A small image classifier, trained from scratch.
Training: soap at rate 0.0015, 10000 steps, batches of 64, held-out accuracy 93%.
Data: trained on retinal OCT scans (Kermany 2017), 49215 training examples.
Rows from block 7 of a small image classifier, named by matrix and row number. Rows with one number belong to one channel. Each number is 500 + 25 x the weight over its row's rms, rounded and kept within 0 to 999. All counts start at 0. Numbers have three digits each.
After each channel's rows are labels from the 100 images, of 14976, where the channel reaches its highest value: "responds to" is what is common among them. Only what is clearly more common there than usual is listed. The data: retinal OCT scans (Kermany 2017).
# convs1: grouped (8 groups) 3x3 conv (model.blocks.7.convs.1.weight, 168x21x3x3), inputs within the group 0-20, a 3x3 kernel for each
# convs2: expand pointwise conv (model.blocks.7.convs.2.weight, 336x168x1x1, transposed), outputs 0-167

convs1.14:487484505515499494505497496473507493501504486505510507551550528507499472547556497526544525498525510463476483512535531500516515454462487490478504504498513468457489518512499496500501552575515487485503473483506464473478512511498518504489557569515539537527479486479495501484530508508471470499435442478522509507505510506486489494500445500475468526458460498507482502527501516521519508492492492523512521486505506491453498496486531467461487511524521490492488464471488488515505502502508566578542477494513528516522492495503528501520487477505463472485496474490556511490539519530
convs2.14:517472462546508456454459506506505516503497523523449482455521494507485496494467473513500507535485504453526520493546529520493508495500519466478521485495510526452430505481477503481535514479469507512495505492494515508539503492511527477469454488510517538498519489510514511511469462518517511512475516496527498483510513498514519477515498488455557517542480523521473470478504491499525553495492501489507459508450518473483445507508506494491503489478509495526485497512490485502521552483480509456528516523463510512502
responds to: finding: normal

convs1.145:470471458474488482483474458526469483507520504480518504500499494502502490476494484487488490483504493499491478473483464486477485503490503473562532485525518484471466460486446465481478490498476528482511492490504494504484435453452434451447459466475476500490496495486472476463449459471447447450449454456501500492503515486484499479478496490474500492489485482474480471461470452458463482512494476490506483486501470449478461468494487492499485479523530486540517508520480502480480483507489467509494479507497486485488501493473489497480472508483479482482505498505459469470481476485
convs2.145:486498517446497490450530496481477538503483512496510524511512527536498493523484502464506499571529476486548515506524483470495525538495488451494506505507474480543508463472501535532490487491496481488505506497535487483501507521531523452484516529492545461487510542502467497471495460492582537503488518504475501538482510489520490467488506484473518460530539478501491506491517482543481457512489507476592485466471504500507497533532503548478511491493489538523515528514486504476501458508521483477503475467482503492549
responds to: finding: choroidal neovascularization

convs1.128:489479474527532528527542560454449447464453473526504552495486491486490491482486476475484492509515507490494494506493509529509531516519545493503506503504487506506496472480455502503504532525534473483484499513515499516532513510519498495494483483486501503511486483487482474485512503500494485479485488483459466474480487484482476480481470481533520529518515523512509518486482486478484486455459458487476507517515524451449459477495495526521519524514540503491496471469475450448446474470493525513539443465442481494498545534529441438456495481503514516511480482491520515518500514522
convs2.128:521494517523490497459480525499460441508486474468519518489540475525469489520501496502521510483528503527486507501444540489459492468515489462521504522522519498516471497525495544505485453513521479525497533486495498503479496471482471530504538522505470507558513516466487494481546544509477509526520535530502526507505527480500505494520513496507502456471522552509499507454457511531503502504486500519450502486538504511541523525487531471504508547480517474553478493488498517515486537552524510512489501433485502490509
responds to: finding: normal

convs1.141:472493478522502501576549570555547520525504494474472459479492499492487490488473468476494488508496489522511508467475470480501495530541553493490502474486498493500501513506507538515527535536531500506479511498470502510503482495494463491498491497509459476488471484483491494485476475461484489482501510509499515501472489471462464458462485478483486481555535539472464478476474477488494505568541526477478467432428434508484489504505504513515521455468496472461466493488480536523500506506503489498492518500514523501521510507527505502506482488491497500502467485466489468469523510524
convs2.141:488495504517510515494502520517510498493503533459503559516497507511530507487523519471447513536510470491469526478503497515529469467531539495486569551529544513506507499466513497527505509515545484487501461488475524503477500513448472492532479543481541478476486513531518507511462480503483503492543462472502519533475491507510538502505485474520472533497527457522535527504520525483509520487504459539508447526511531514476495574492500504507490483523490515531459535504507476498533518501505469473516472520506517496508
responds to: finding: diabetic macular edema

convs1.44:506522517492500497463458473470502520495502517472491503534522531481476500456475484453458460492485463517488469494498530492500518498501528462474460464462456477494467498496497500489485490511503521476529522492543483473486596505538565513568486467510481468474478495486512507523470450470485472460486469480484501487470478500505527522483482473477476472500490479470477476484510483489498487470480483469486476498501487472478463480478456476475483485506474466507509492520508451470467458473480469465466483481528482479512459462507486475489502494525510489491515501517482485522466474474
convs2.44:504493524507490508487512473477515505446507491495511484481511477499494495525493543481464502442506519512495516454476521535528482501505524494489474520475511533496514513510468515460482511507504550501515521478497486492513575504513477519476519488511475475508475513507509490512527534480500537509529492488508510497491517507465473541515540483508489493477532442527498498540524530470470475458532498498495521490522536548462505484463484473446433504563551484514488528514533497520454508523491497502504494474444501533530
responds to: finding: choroidal neovascularization

convs1.118:492493498478477478511506500491488509486463489501487496471482480461479460463482478466475485480488510502508534512505496491521518516526507521498497522508508505494501466471469493494501524525533574557531512514473427450445493500494482499483505513498508513517498484506481472502493501499495488495514505517452450451461449470485475502528491498533532525496502504523506519510506524475481502504498516498503521504490510545509533541531523474465487510490504523529540510523511531506519540537513485477468524512526514519520511516516470466492453448439444452466522510525532534505445455458
convs2.118:489550492540486487447492476499502470540547454536504523509455525530459515497487521485488524495514536488476505504472536519496501501515481484486450517507526495490539494500456487494509483539509465503471524555479438511459521489492504585494535495546498501525504537454495488477505480489479486559472522510511484488536483484450489504496499528513485465488492507500528473511528515491518493541530531509498458505536535505481524492486486512506485536481533517486503484508482493522470512472514481467529540471511513493482
responds to: finding: normal

convs1.38:518528499523541524506520511474476482469484473471474467498515501496501475447481495501517518493509472510508501522541523485497470464516514461496470458474491462471504460438449457448477478473459528511513477491514475511504495468481491488505537512515507508510472481490459475471527498520524485503510477503470456517499466493509475476460454481473483472455463458488488507478482446467487487477500468457469487490485504457425460477471486488479480488518490478506478456465492520530526495492481471478498481490496509533523495510511462474487470491500480508503476497473483495505451458477
convs2.38:489493500484514464452518551469479507451460470538545455492475493461490501493501503491492530493531517492525503466465485466545521505523497511469495493534450497511504513496496502518511479482514549474472521499511501514524521524514487482475535439496517468527496476523485474438506508512546527496538496459479485494523507521507482504503496472488474509489469466520503490516486494498478504466505532494486485496483506533514453500505493513526548476496541478522476493515465451530502511525485495487471519526408453507507
responds to: finding: choroidal neovascularization