Weights of a small image classifier: depths [5, 5, 5].
Rows from block 7 of a small image classifier, named by matrix and row number. Rows with one number belong to one channel. Each number is 500 + 50 x the weight over its row's rms, rounded and kept within 0 to 999. All counts start at 0. Numbers have three digits each. After the name is the row's rms in percent of the matrix's.
Before each channel's rows are labels from the 100 images, of 14976, where the channel reaches its highest value: "strongest on" is what is common among them. Only what is clearly more common there than usual is listed. The data: retinal OCT scans (Kermany 2017). In brackets: how many of the 100.
# convs1: grouped (8 groups) 3x3 conv (model.blocks.7.convs.1.weight, 168x21x3x3), inputs within the group 0-20, a 3x3 kernel for each
# convs2: expand pointwise conv (model.blocks.7.convs.2.weight, 336x168x1x1, transposed), outputs 0-167

strongest on: finding: diabetic macular edema (73)
convs1.137 100:460458441505491453496479485483461526403372439544490468520536523478470502527483490476446428575483474554497476495491503514507491504460456491444428581460429538472464491485452459419395549485493548517542494492497484438443411428430527544529500518504507516516528495538585480505447440415553538547513489478470481484483455474505449451475441467564506444508432381427425475519505547506509512418430453463431403553480453427429392532400380595487474564507498566550527536514462470465531459395427528467480490476443598465403612488466421437445490418404556452441483433443577580531524462478
convs2.137 076:449531442560507484519499471439529574529426478481555515530455478571507567568432497541457555514466558549508473536529484446500507530486514369577544514466532497467538516531528540568489532458477428495559407490519444464502485514306607522563493472559454496531543523552498439511488488516527428565466457567515553495532490603448442518428412512453520459546512556508590497562486510471557386437506481520462410449598587521495600406565470505468513477505559485544517515494457460480547494531484494497426475493464450478515

strongest on: finding: diabetic macular edema (47)
convs1.140 101:377484465402457482415458472446502407509534503479558481449453431462481460477514487460501504473516521468481507413455455475520511504499512464540447452565438412519430442460399463474456473490493456469465457467472508500476520522513560564558547552566431484420415500425431531416544576527544566567513534561482536469477548473436529439431549461462571482457523445502538500545544545526540519489555402527590489472582449460515418488525490446507436439536492431519455365477437450552417497547504502600505434486387417491408365459379479545421490529495460527465488512542494539543423473489
convs2.140 104:479474458502549509429531580465472528535530490510536552490449503373491568507463519442630548477548504509525386497493505495546485555458485480439590513478537600539493466556468557530537532501528582438374480492516573601446549523413501414551438595451439475512472548560549587459468455385525428487487494497461516565486507603556513514487527583473491516448487478536407475527517520452540468441494533545502545465494554490497548490549487527460501473502526542518461531583525448553563452481455507459528561527384542492525

strongest on: finding: choroidal neovascularization (98)
convs1.25 098:470506506465475514473473505463477444487508475500528484595487577554485588512469593524488518541497562503494567556489562579447629548489658439446456478470446458459447421412453502499482496470479484485477508481494500487521519503495472473477496449468588463514549465513445467530539468500491461466444454456435430453483411396493492497411439426461482458477461472543458515515467530450446568417457419441456397491461461396419413454459432469431438498417526492437580522513654542463576517440588508446560443489456514531492522534496423442418461475432410390440514458490501453506476464495
convs2.25 101:500480445486481517498543479487500458476446559527425529417482436424528536630440487438436610481555520461497537400568496524528399451515445469514571405518475540474490498515416464397412513429557491465504489488551478398537585467499492441445553511509568479575607492551544443518541489478478486568448464414444467480494574431524452457520471546471533465511512645536490459540425520441511527461430487561543604503499554531464547414519531489536508463565584562531495461485478452479474499550550463483591487457487516486568

strongest on: finding: diabetic macular edema (37)
convs1.85 099:369448452389411437472495524438470490416397440449437501456475487497532477517532474379409444435453468469487510446473445438516509393459468477510480392434478489503511507498523426466490415449460477532566461495529476494506428449463404363394466511514506518532464486461451522508455489526454451471458492544465497496428503463525547511487505461465531519447512520405474468355359441472506537460495434416445456462486506437475485368385439432447526393487522459506500534512466499474474480513474475489462526527481447534505416475467403442487535541535527527449456507471437492444465484503
convs2.85 079:490400475463489490499543540536472495579539474472549503487473543470478500436426494539641459489490531515510397589394482541597473481420501575484508512485504546642482470528524575443509538559447637454383570577491526495416468533469544526567474516548484657428511523387477539503461572499513531464485508514570452505526535447502424434479440538482454489447459495466441587506583519530602502490537438543367509594518459411561486527462542528569519518517544476464566470508554479536498639442495497539404476519578374530446

strongest on: finding: choroidal neovascularization (60); finding: diabetic macular edema (30)
convs1.18 101:451444456490505503455450518477492506508507515470471472476438514456455478506476502613592587552493546595549553554549580517484605515530596440416465516494506466474555449449465488458451501440456539552559436479446350375380464436472523463499540477488529466539500466527580515544523480532596517568521509581494526566519533608574590644437421406500489470459535570469419422493447447545468487482505479486470440473477494441456463530509495466472520563559585549511583603531589554550543465470445460475461469486479466506455515549497475460483539462486586510536446479476476472445460432472
convs2.18 102:487500479555533483496529560537450548430516438575499538567566472543517515587435480509447523515562518546500502533514439513481522585513517471570608515462636565461515423460473552563432510533525557542526516536559450521502488425487488271507494496483520414517575509479536476437548480448425576505520509588451578600492537567494467489462479462506511462464468546513548521565567550468471494471496490519487467537589444513444560423448482554503500488572484500577388552486432517467496425454519442533475524538484499469566

strongest on: finding: diabetic macular edema (30)
convs1.90 100:446420476516467569464452477432428466502469522503498519443489496480490513526530522453424452503486508452451420460540446469570514529603532415409434490458518505468472477502474482518492463480476452391375418386448409422467407438463485453502442446468483498508457476481519516533467451503475426464413400422475461447433429437457458473506528485548557535509547547397402439505482548487463494385420478496497554495477480406406479508507544481455501492501438470498488495481446441417426432429448502496513462467416464511464539574519419435412446507455488496475416438485543553513575625524
convs2.90 086:496490508461541478463575607391537528511585498436535618575474506500487579477431509486553484597505424472538565525386571485514475482512510478501504542551597530521415470521510501497508551553588581432535478565511600470504550504456499386439431599413523558455592506505442586468488486518477497562561509592467509561405429456593474487493496467428500496448489539502550540555507589552509515495528543533438557642551574463436502517557470536491488481515477405540474645489485469478554472378505379432571492422499455481558

strongest on: finding: normal (99)
convs1.12 103:460459467485469488508495493505507479485525495512528488356382459451489538490535571508558619466580564498527434485551559474555540492552549499464402559448404528421369427420454444513525458542548520527535462441452510479469391420523443529618493559604390444496510538538548548542504485478519480420482439416507524499532522479512507447499444405577467407517445368447455477491523576469466520486481472474471483523512514504458408550449416517411366507557595456541529467503469460454491457464518471513557517495510471499529504530539390445481514536536514480459453437468509480525513469537
convs2.12 108:458515581517533523429499498464504527536446626446477494467563467501499467447487394537517543623523469506497507436554476473412477520583464474425531433424589552438643432506484471437489559512505539554430443460469544422467488535497566482480446470365479440461494465394512494555481510557387463414532519555471508505508499516567538494500549408545476424521474538539525469517493500495466537477421524449436470532477495489462507504614502547517505515489458503606503538472423490455551422500555427523433441582488455515470

strongest on: finding: choroidal neovascularization (68); finding: drusen (25)
convs1.24 098:490467485464467449453448448500481501505472450495478455589565591425452422479471420520466476460455463518538526606526584425388426428449468542470523557478534524505548473458459559511530478474491526485466487485461501520483490535507466499491444489450624621646397405454457492456558589557437431451473499466541521488452406391469449416450406475527492497505500517629610597439424445526520476551520589569465523506438479503485497528477519487479468566527569481477497410460469597534538462408437427458460491488500478478508501507519537558572513527526501501504506466487437473451458453454
convs2.24 117:413469499484539466506464579393435562502456458396596514555417566529516563458475504444451510504543522544508569496515457514546465513517463464491550476504515606542549506562603462519464559468545533574593414462510499462466493543487543419478541552469467429474418535547446595501545508502486503504525460526442496506459461464595454496558559594555511507478474409523501529601552446405516490542553479439481554453512530479461398478543514472514486414467505399360350613492526477543543468507500433456469505579540550582517

strongest on: finding: normal (89)
convs1.66 103:524583534522544499544577591538539538515541571507528531424396374507511489580616604458460471490498523508530511536548545514458468557600609470494444481570499570632600470474429524600535592650601545506518514527549464486501536542513508533492508535497513510508515521518442463464434423397554504473549486444454460484437429465504473479430419413498488471552509508528580514507525484559596580480551563499512483559555518470474456474466486520443469464546556454491455529615551536537506511504514518519487560552570557527546563547571449404408494503502482442476494496504537509512473500506
convs2.66 098:505510473538511517445436445476453378571557451539526485514569478519523526479500458533532536406501522495512472543497453513526569465493488570549495528446426462539391580513446513537551502466432563580476658512393422531558514426460502603481539573546461603615482447450511377398452542543567468553433519529477546448465514486401502528471525489513453471483496475465468455406494490509523496474510565486410489364547484541566473505448503507531508498489456500541495537524609538515413516611523669535458515454462503467462

strongest on: finding: diabetic macular edema (40)
convs1.160 113:457485479414480529388446507426419410418407417359418450446468437457421462482448469463467435476461431490477464493497524465452449460488489466474464447508538519532489516503498482449429500433455503451459452397427436432435478506501448492463523456457509526514506523520420487490504507497445463457475489475463472494468462509479458501461405373466407390431388430433393377471438446463430429509547515480530487484500452514529499466485454460513473501465441491441494427423487489570550493541503490491436462473429450458437424448447461409396481467464437452477491550496472558534482552543
convs2.160 103:503489520541468510524523652542499421523562495419507437501387488531489536570508568548520495535466472582426452550495503497489368457476592536515453481467623512538507479422538516579527463515487512382518518519581596514442492478514526499589488495434477543493476536487378538547464542515448424519499470484508502502488516570547556449434416466549440543452512473476430506445498584477493417391575502556484544592441448404538569700463529487495395470487499368403370542538520490491464569540491462459511471557595498534447

strongest on: finding: diabetic macular edema (75)
convs1.87 113:445499437440497480427450469420472444448465440505527455490493495460476462454500466449530435469509486435477458441608415436603401439544394459520499445484460488499447434508476409477436450483441444443418441452445438436459445443411378468436496507438497498485470455445485503485399439464475490478475479460409478407439499422450462449482490448423467444467467443472525469445455441471460469427505437437502445450490462448528476432512466467505480472499460487517503502501492455482458471481458488484448468540400435529396454498416422504426428493429453514455402546451403517437432586463
convs2.87 109:505530530543470490465437506526503530539613433575554516532503523541486521450477449562629466479581499493515498544454447479551484504501500463518486525466414458539512450523482620473525532523519583345431528531564593493302489499474480415544484508519539537517539489509454631512485461375462455523429524476518569540503503479487494481507558516491541454478494529546518515557446534498537492483497474564515559444547453523418538430511482565492434497521490672464516450523480428491520429426557540497454599505550514394483

strongest on: finding: normal (99)
convs1.7 086:457441493488457435513474464438478488493488464503501517519505505514458504518474474514479446570532511590515569458440432543506478595558585539485576504450510461452488599590566586496529572486519507477498487466462600599566581536530565477518512479535482483517468438480491445499505491579520483596515512605443448446491460485503485506592531570533469514477428515593550597534445527467414484596553616552482561576496537592542606544470497488430470483484472515514497558504541596585571562453504596526551619571555583480542512458517561497547499472482464434437569549579590472538536451468
convs2.7 077:504481548452502546474474558519502526496521497435466510467537464517446410452494511477495484499504474507433466473469478508538529495557456493551489540508615492502428549441530462537578474550504469579441495472419417511534501493462499462493445464541529486484483454526644439517406526422447579443552599530477475494488439492403506576538382426495481547533505462524455471394486475498476474574525499510431609507425482471513509532466494437522468547468525423366451446554468498544466449453500511457603471546521478587499

strongest on: finding: diabetic macular edema (99)
convs1.74 090:447497518514486527560537547476469464469455482578551570553496490519548527522535469499472426513498479439462488493408421493507520551536558499452429526454520576555569528432459554460546613568571521554499504521517506509508479514476521532526546517527515540489522522489496503512571517542455532465461555376459513472445444399435396397615568553486497465422450373518480490578547538530533492480489485552506557559496564597553563469507438414467375483438463608604620560556526517509510487476515470454458433448431508554539522533560570504504413470433391474396496490442462519478465472453
convs2.74 118:475475476531521519571500563472446584512414530499515523609477408507453591598434522529563567507508484579523525574518477552528443524452494437618602481529512531522418495469507549479438530525527616475448379415540596505432436515472489407591551499554498501456473561496501577452517539466514509544466524515575534619507493490595474507481442464548571484463497533570545525476468493453439500485527443545480521544492518459505519491565487494505491476509466419509473592456418483542519481385512336478461508526471574496533

strongest on: finding: choroidal neovascularization (70)
convs1.41 091:499488487510508497535517508517443472545465490561416461539543506481510502478478428501539539516517551498496481513507456453469454500468434475403439526487510517499484456427435482563581490510494506506482541532510593573556431485547489510554551532537522508437514492440375398421513496466482486512439437456439446491477493498485507535445403402407480510421420458482456445410466441367399445446350459493468530443390444404348416388446500428500481558595529539492447547443395579563560491480464429470435508482459512555563525526534478439516474525527495467507523486469541487520531485483
convs2.41 072:476520512518534446384462655350505566514537447550474500488467429465465529481382523628449379436499505434490527553482493426509568450464520549463446531508542582570491516486500529547528448561552531433588524516591495494422515456575478429478473488467535534529527558506390421530481516508491378559497503515486487489496515474491417479505481677566396532497538571489515526470497486481494457492580512500517471416511483455560450474520500543501478509423508329428409492476558502504462547537408443435567574378427485524533

strongest on: finding: choroidal neovascularization (84)
convs1.35 099:523535508546547518511505479462445448440419404542529534539557529521500486524467420447519472522519511512514504544564523529461452474464466437406424445417420511500477454438439370383390491467487470452480524487450588578526525515467524535515440484445516552528487476450555480419518554549518493459497447407453488492438420492460467522462461476382367382474439425451497482503454452521397437444415434444411448488514476426440433376361396474469497476491507496513560482490467470520478491492459434445460521538547467453468508537534510456450411430473459484476489477466498542537489529519
convs2.35 082:481480499523567581523549585509441483452512477580563543530505541432521625510478591443603476362561500511548485523477496464592529536525507474507458541506505416480524480409499530533445466501479555387443564542525522561499552478490444471440604473530492583603616536442473462418509519470513524439544480507493421495467528462545508495490601564551470509426577517570494558482506478435478521420491402567479523601576467463581399454455487506557479495498489443463498540512487406517414431554519549581547504556332481407473

strongest on: finding: diabetic macular edema (29)
convs1.157 101:504503475502543517463437471401454459438473443440439450480460481547492502475454469562541545552518537530522566503494500523458449621561544468515467506496478449457466521560571558577561512523503478514455458482497451482500455463415457426437530532536442490438435456407424415425549537566545482530504491521471470433496501497553571555491525527481480495438429457456453403453444419418427481474460517453439407545544475505527516587519490611585586448436402531513479407432417482471511503463447568564536502443472549519506427408409414432413531509495423447462505518474464520509398426414
convs2.157 090:539350439534485518505547518502444489500543458493379532503493539513427572446494545478419487470504577522507588538548528432497447486501461402625490463557509482505479574471432446519454535600485505560521429374506570525437444448498501528506493552490615516529534460524526489528532422585499428592384503439584498518566556475566536464542493473579548503536521508537530475459476518472423614451440381506479478515444598358530448479566492471457488526489489549520565509470466553520540492550473474478450535507404466573466

strongest on: finding: diabetic macular edema (71)
convs1.158 106:425527424441565417412585462438517454465633442463645519413469461496451493468491506454456502487475473477485460489504546522497498538503456457495424485576543461468531466466476493486473465475461475500456469537448512611510524442391467508474445433466480555482464616490483615568521536548466456455479453459472501454445502488496479475470467456504543481499585476454509447491606532514614558451444470418489460469449439498460531481458497517492525383457433419525451485610556471476443368477435470456458438440462455459467429453449466468466471528411462540443436488417451527418437532495
convs2.158 097:436462420478545481546487575517505532509502486499537491567517482508584561537493540373566534493467460521530451518514527500497521544475538552450483508400501477374529414475467472547517498549458486523439506518468586507381473521525478468559545463547526474468460487488485583461535534458448536453410385538487582502534466507446525509405510419588471545472538554454458546459494473556522444511525373472544513539419509476492544642465506482476359475538444457497378507538537474470502463449437508601562466613442578456558

strongest on: finding: choroidal neovascularization (84)
convs1.106 102:467479519505459490585524528488486480511488476471471446557465481476519518467512491504394617409532624429411420519493475467522443451526472526509569453463497474475490558439538444498557483455471422466515410460533497498530494497509462481500482494512462499643362526561486462439527455633400481578444439477565435734363489639468470463534546431535485397492493451576525558461481492465485475495505478444496480445460473479550486463514443490499467558501493510433412466456428518518458455520487505509496533589535542551485489557477535464503461542576487527494509530493465516492488511498
convs2.106 113:494540472469382544466459526516453557409583425496555476526434562580501524459464516551524466501462529559499526517515447556470499424487560536476425528599508434570509511473571490530657569509431604505484536487524512651511459505493464401595429410496520534438526483479421543525575553502594468475494505609513569544435453549522559453440514452487490506413492448502460531444458493578437462575562502503483523442517416537538579572456519449560543455516494415445518518505547490447456559533475514490596438490492433540518

strongest on: finding: choroidal neovascularization (72)
convs1.75 092:513475505469486469504482431496471513434414424485463436606572587631533590549496508510522536518529520506476466486489508437448465484501460548473489504449474454369400496442497461421450441410419459494456459490461514523507482498475466460454476456491483509486501497504497496516446439413532525556636631529459478550470501555560546652635613535653555572583517518509497487523519503544500470483470481453474474478458454515527499583518543581530536570526519549547538498477485491493501520527489587557522496489525425426472460468457486500468591530558580596580497518504465475470418460472
convs2.75 112:450575585536467522530478505601499535440561492501437555499542535443451447513543508521549534364580539483386524515466563544461473526519398466504519493488534504441472491493495520429460522556541534405521574626504500557494471435489447593516521517558554523552470552572479420576582621576488480582465495478469519494492484486458465555470526563477561505506531547500488457459521574504384469473585495547450547487546520571552572505401482581471544517561547445415508452565479472552413470518526567440494453487492553570417

strongest on: finding: diabetic macular edema (80)
convs1.159 105:512639618404528538439524496426597612450542565483468509454498510473522559536609624474513505511542496452548496475469490438508530433500508461468506588471457599492525497472483468488492425500462438546522471500466516495481497434428535511461473508489462558535460473487465400452503481444540519491552580550470487509546575520459490470456554573422505491480544505402520525487486473529464478590461454520489459449444470498469463468496493515549538409545531437530488456441446639459437570485433472476436481539564434478529573605647417541561414553577458479521547540497520527497426429441
convs2.159 094:505448336426548459599526494493559481529473563483509531466546623494476487445466501500491481461513456547491485476589492574494434571519512497487462484454464602530523435520421471544482471501519434517520499460411448480468451570394587646525596399507585412507514500526455489551551371453448472493581445517455532478604579562484593463488452598465533547495483477489466466432597479457555465497482544484430519439445514488554508376416471498513435535462469557452500506533420547469555492500429501525559560524504420553587

strongest on: finding: choroidal neovascularization (59); finding: diabetic macular edema (40)
convs1.102 099:498405390441469409525545429551454445467477424444454413588520542561504501477489470480459416460483409504510422443530433419587435487660476480477450432496446548479450468529447443537430426524398481513487467506435430444418535469464442436409416396401561536500535496476470479439470465439523542487477513432505501502492489449460481420476534511429553465451574419441461477422490487529544483470411430456461428490527474461393456442467448470521475518528499528487447527517451496515482534502496468475496426553468418558471457589482521512504496481479481533508485426481414436439444508502
convs2.102 096:559456491579471536528493615577515501528537422502487454525435475539542510527476515561638498672504560513562449626505509388451448432430462498431497455434465474526451417436496534525550509487445492421527467510478532521355493459488494383544449436511461535477510415469464640542504446501561453479463497445513472491472547479637536442509539387471498534498464521523520488404514527521540481477487517594628552609435550428507611470601462482437414458548469493577432498417505564477562493427510503496477495526488433528472

strongest on: finding: normal (99)
convs1.17 104:497547529516532527518521531515506529496500504535537531446363370488463476584561568546527543467481484461427419512465513510510496481454449461532486515528508525494524474386389512453464583539574561535521464484507469479475468414371530457462576540556448387377482460513597577582453509484487534510495439471492470493455468461511477484442556502498522465518487525459429384503437460565564581429464455447464458505497504443510479519499472525454506536541541502540484452443422442432429443432437504489509424411412478491449514505534484415371500436498545528550436437423492480479627542566
convs2.17 076:451506521576539496571523539496483557508330547481476435550544398466493543522611475533471549610514403527540476487558498500459532559501464524450550530382505399454546487551513547545499518478555466500564411507478518426517430468500474467491536527501510436468508482456502518592581505505549536522585462483452464608481496444500423543480582403546560507555487507505466519575429454534493554537423433474531443502471582482440544541512562560467489454543440477570512549505395431484549463464504462546494480535456486503455

strongest on: finding: choroidal neovascularization (99)
convs1.93 101:386418391472494474467471470429402408468455485477489501491484473512513505461469436442428394437452428451473432611549662543521610439463514529507485495484494487459464594540616524481564506501515566573588488484526495501521403420408466468468541542499475509510504528508498521481362394372473438436508494485495522551495493485478473448536512591532517586490498550499487492516478488455423464526503477499477447500462463468428482479466498486435465491509504527509501505495459508496520537515513517548506587552650517491584401400479467470423473487449496490418532448469535467455486444461
convs2.93 102:498542516472531465409555590419530397520502479555498487453491512412476494558507548525551565531517502431554469482474584616475559502506514519400546496451518477602563508495404478576583523519471615463574576571534472481445552478480502464454514459452338516526508438502529530604492410559444486556541497383477515510559515489486493499593455397488493510537465495516445487444528587498523486525469527481429586516499481466472591553497533417512518546468436561578550520495526440497531518617508521538437545456415479482484

strongest on: finding: normal (98)
convs1.16 099:502528508487489487454463448520530512489507512488479490508485537558504565580558565571563542546554552426398422540539532489510494415414405503500504426455479472485485513460503563478545633566609460442454525531487442461506495475522565480540567543574563524559547489525495463472588596556479449464437415381513516536526536514502500506566516514440452497505525486526487536536478561519516514515480509533496515541527528536529530442447483436467457584518487522513482404383352447447457555506526658646660462469531555518535504515516575545560513499574482461459455466512551474566529505533
convs2.16 089:545468546387549478696406437482546517458492546555490437436547573486425458505467414482430499488478464443544519512542559488490523505451523421443529541516558516541534498488459567597583448504393533522536463486515554547486475532454476471510559499454501456476590503523624521512505404468446459473508539511544490562538566530452481452545410472391553515523496502494451510501471491470498501506518496485429487592455448443524476526543584458454593475478439512493504495483367403458551421560506472454496563443425559423595

strongest on: finding: diabetic macular edema (54)
convs1.29 096:534516496473473483490476482531553494476495482540450499522528583444415544456463495495549529424488466474504491579589581381466475392422433481472501490505483573515526476485468421496480512478525498492492495477473464452463499509514499560509486525495648626597502476459427453412654609587516545453457485416560658503529637507449506562497496502435471476517542560564610558403445433472452443484500542483490433517485533499533473440517469502498539555512551394439500446472470544559592434499503425436372524504500492498490550490520491483520543534498492480572485453486509445510513476520
convs2.29 108:412474498539554508496496568518469589457463525394584520611472418458498544469536569440512532498544473508572525523523474524547561501507483514463581541481526569520484529558512515433438516528529524542480444446480579448459466509542471455507429490619448405473493585495416533455500514453512550489499433478503532527454475562618449536481487649490496542411588471600530565549426510411476549456528426496526524482461611508481364381522552502518522384480541518460435583460491470561523513448504423508469450561416483542408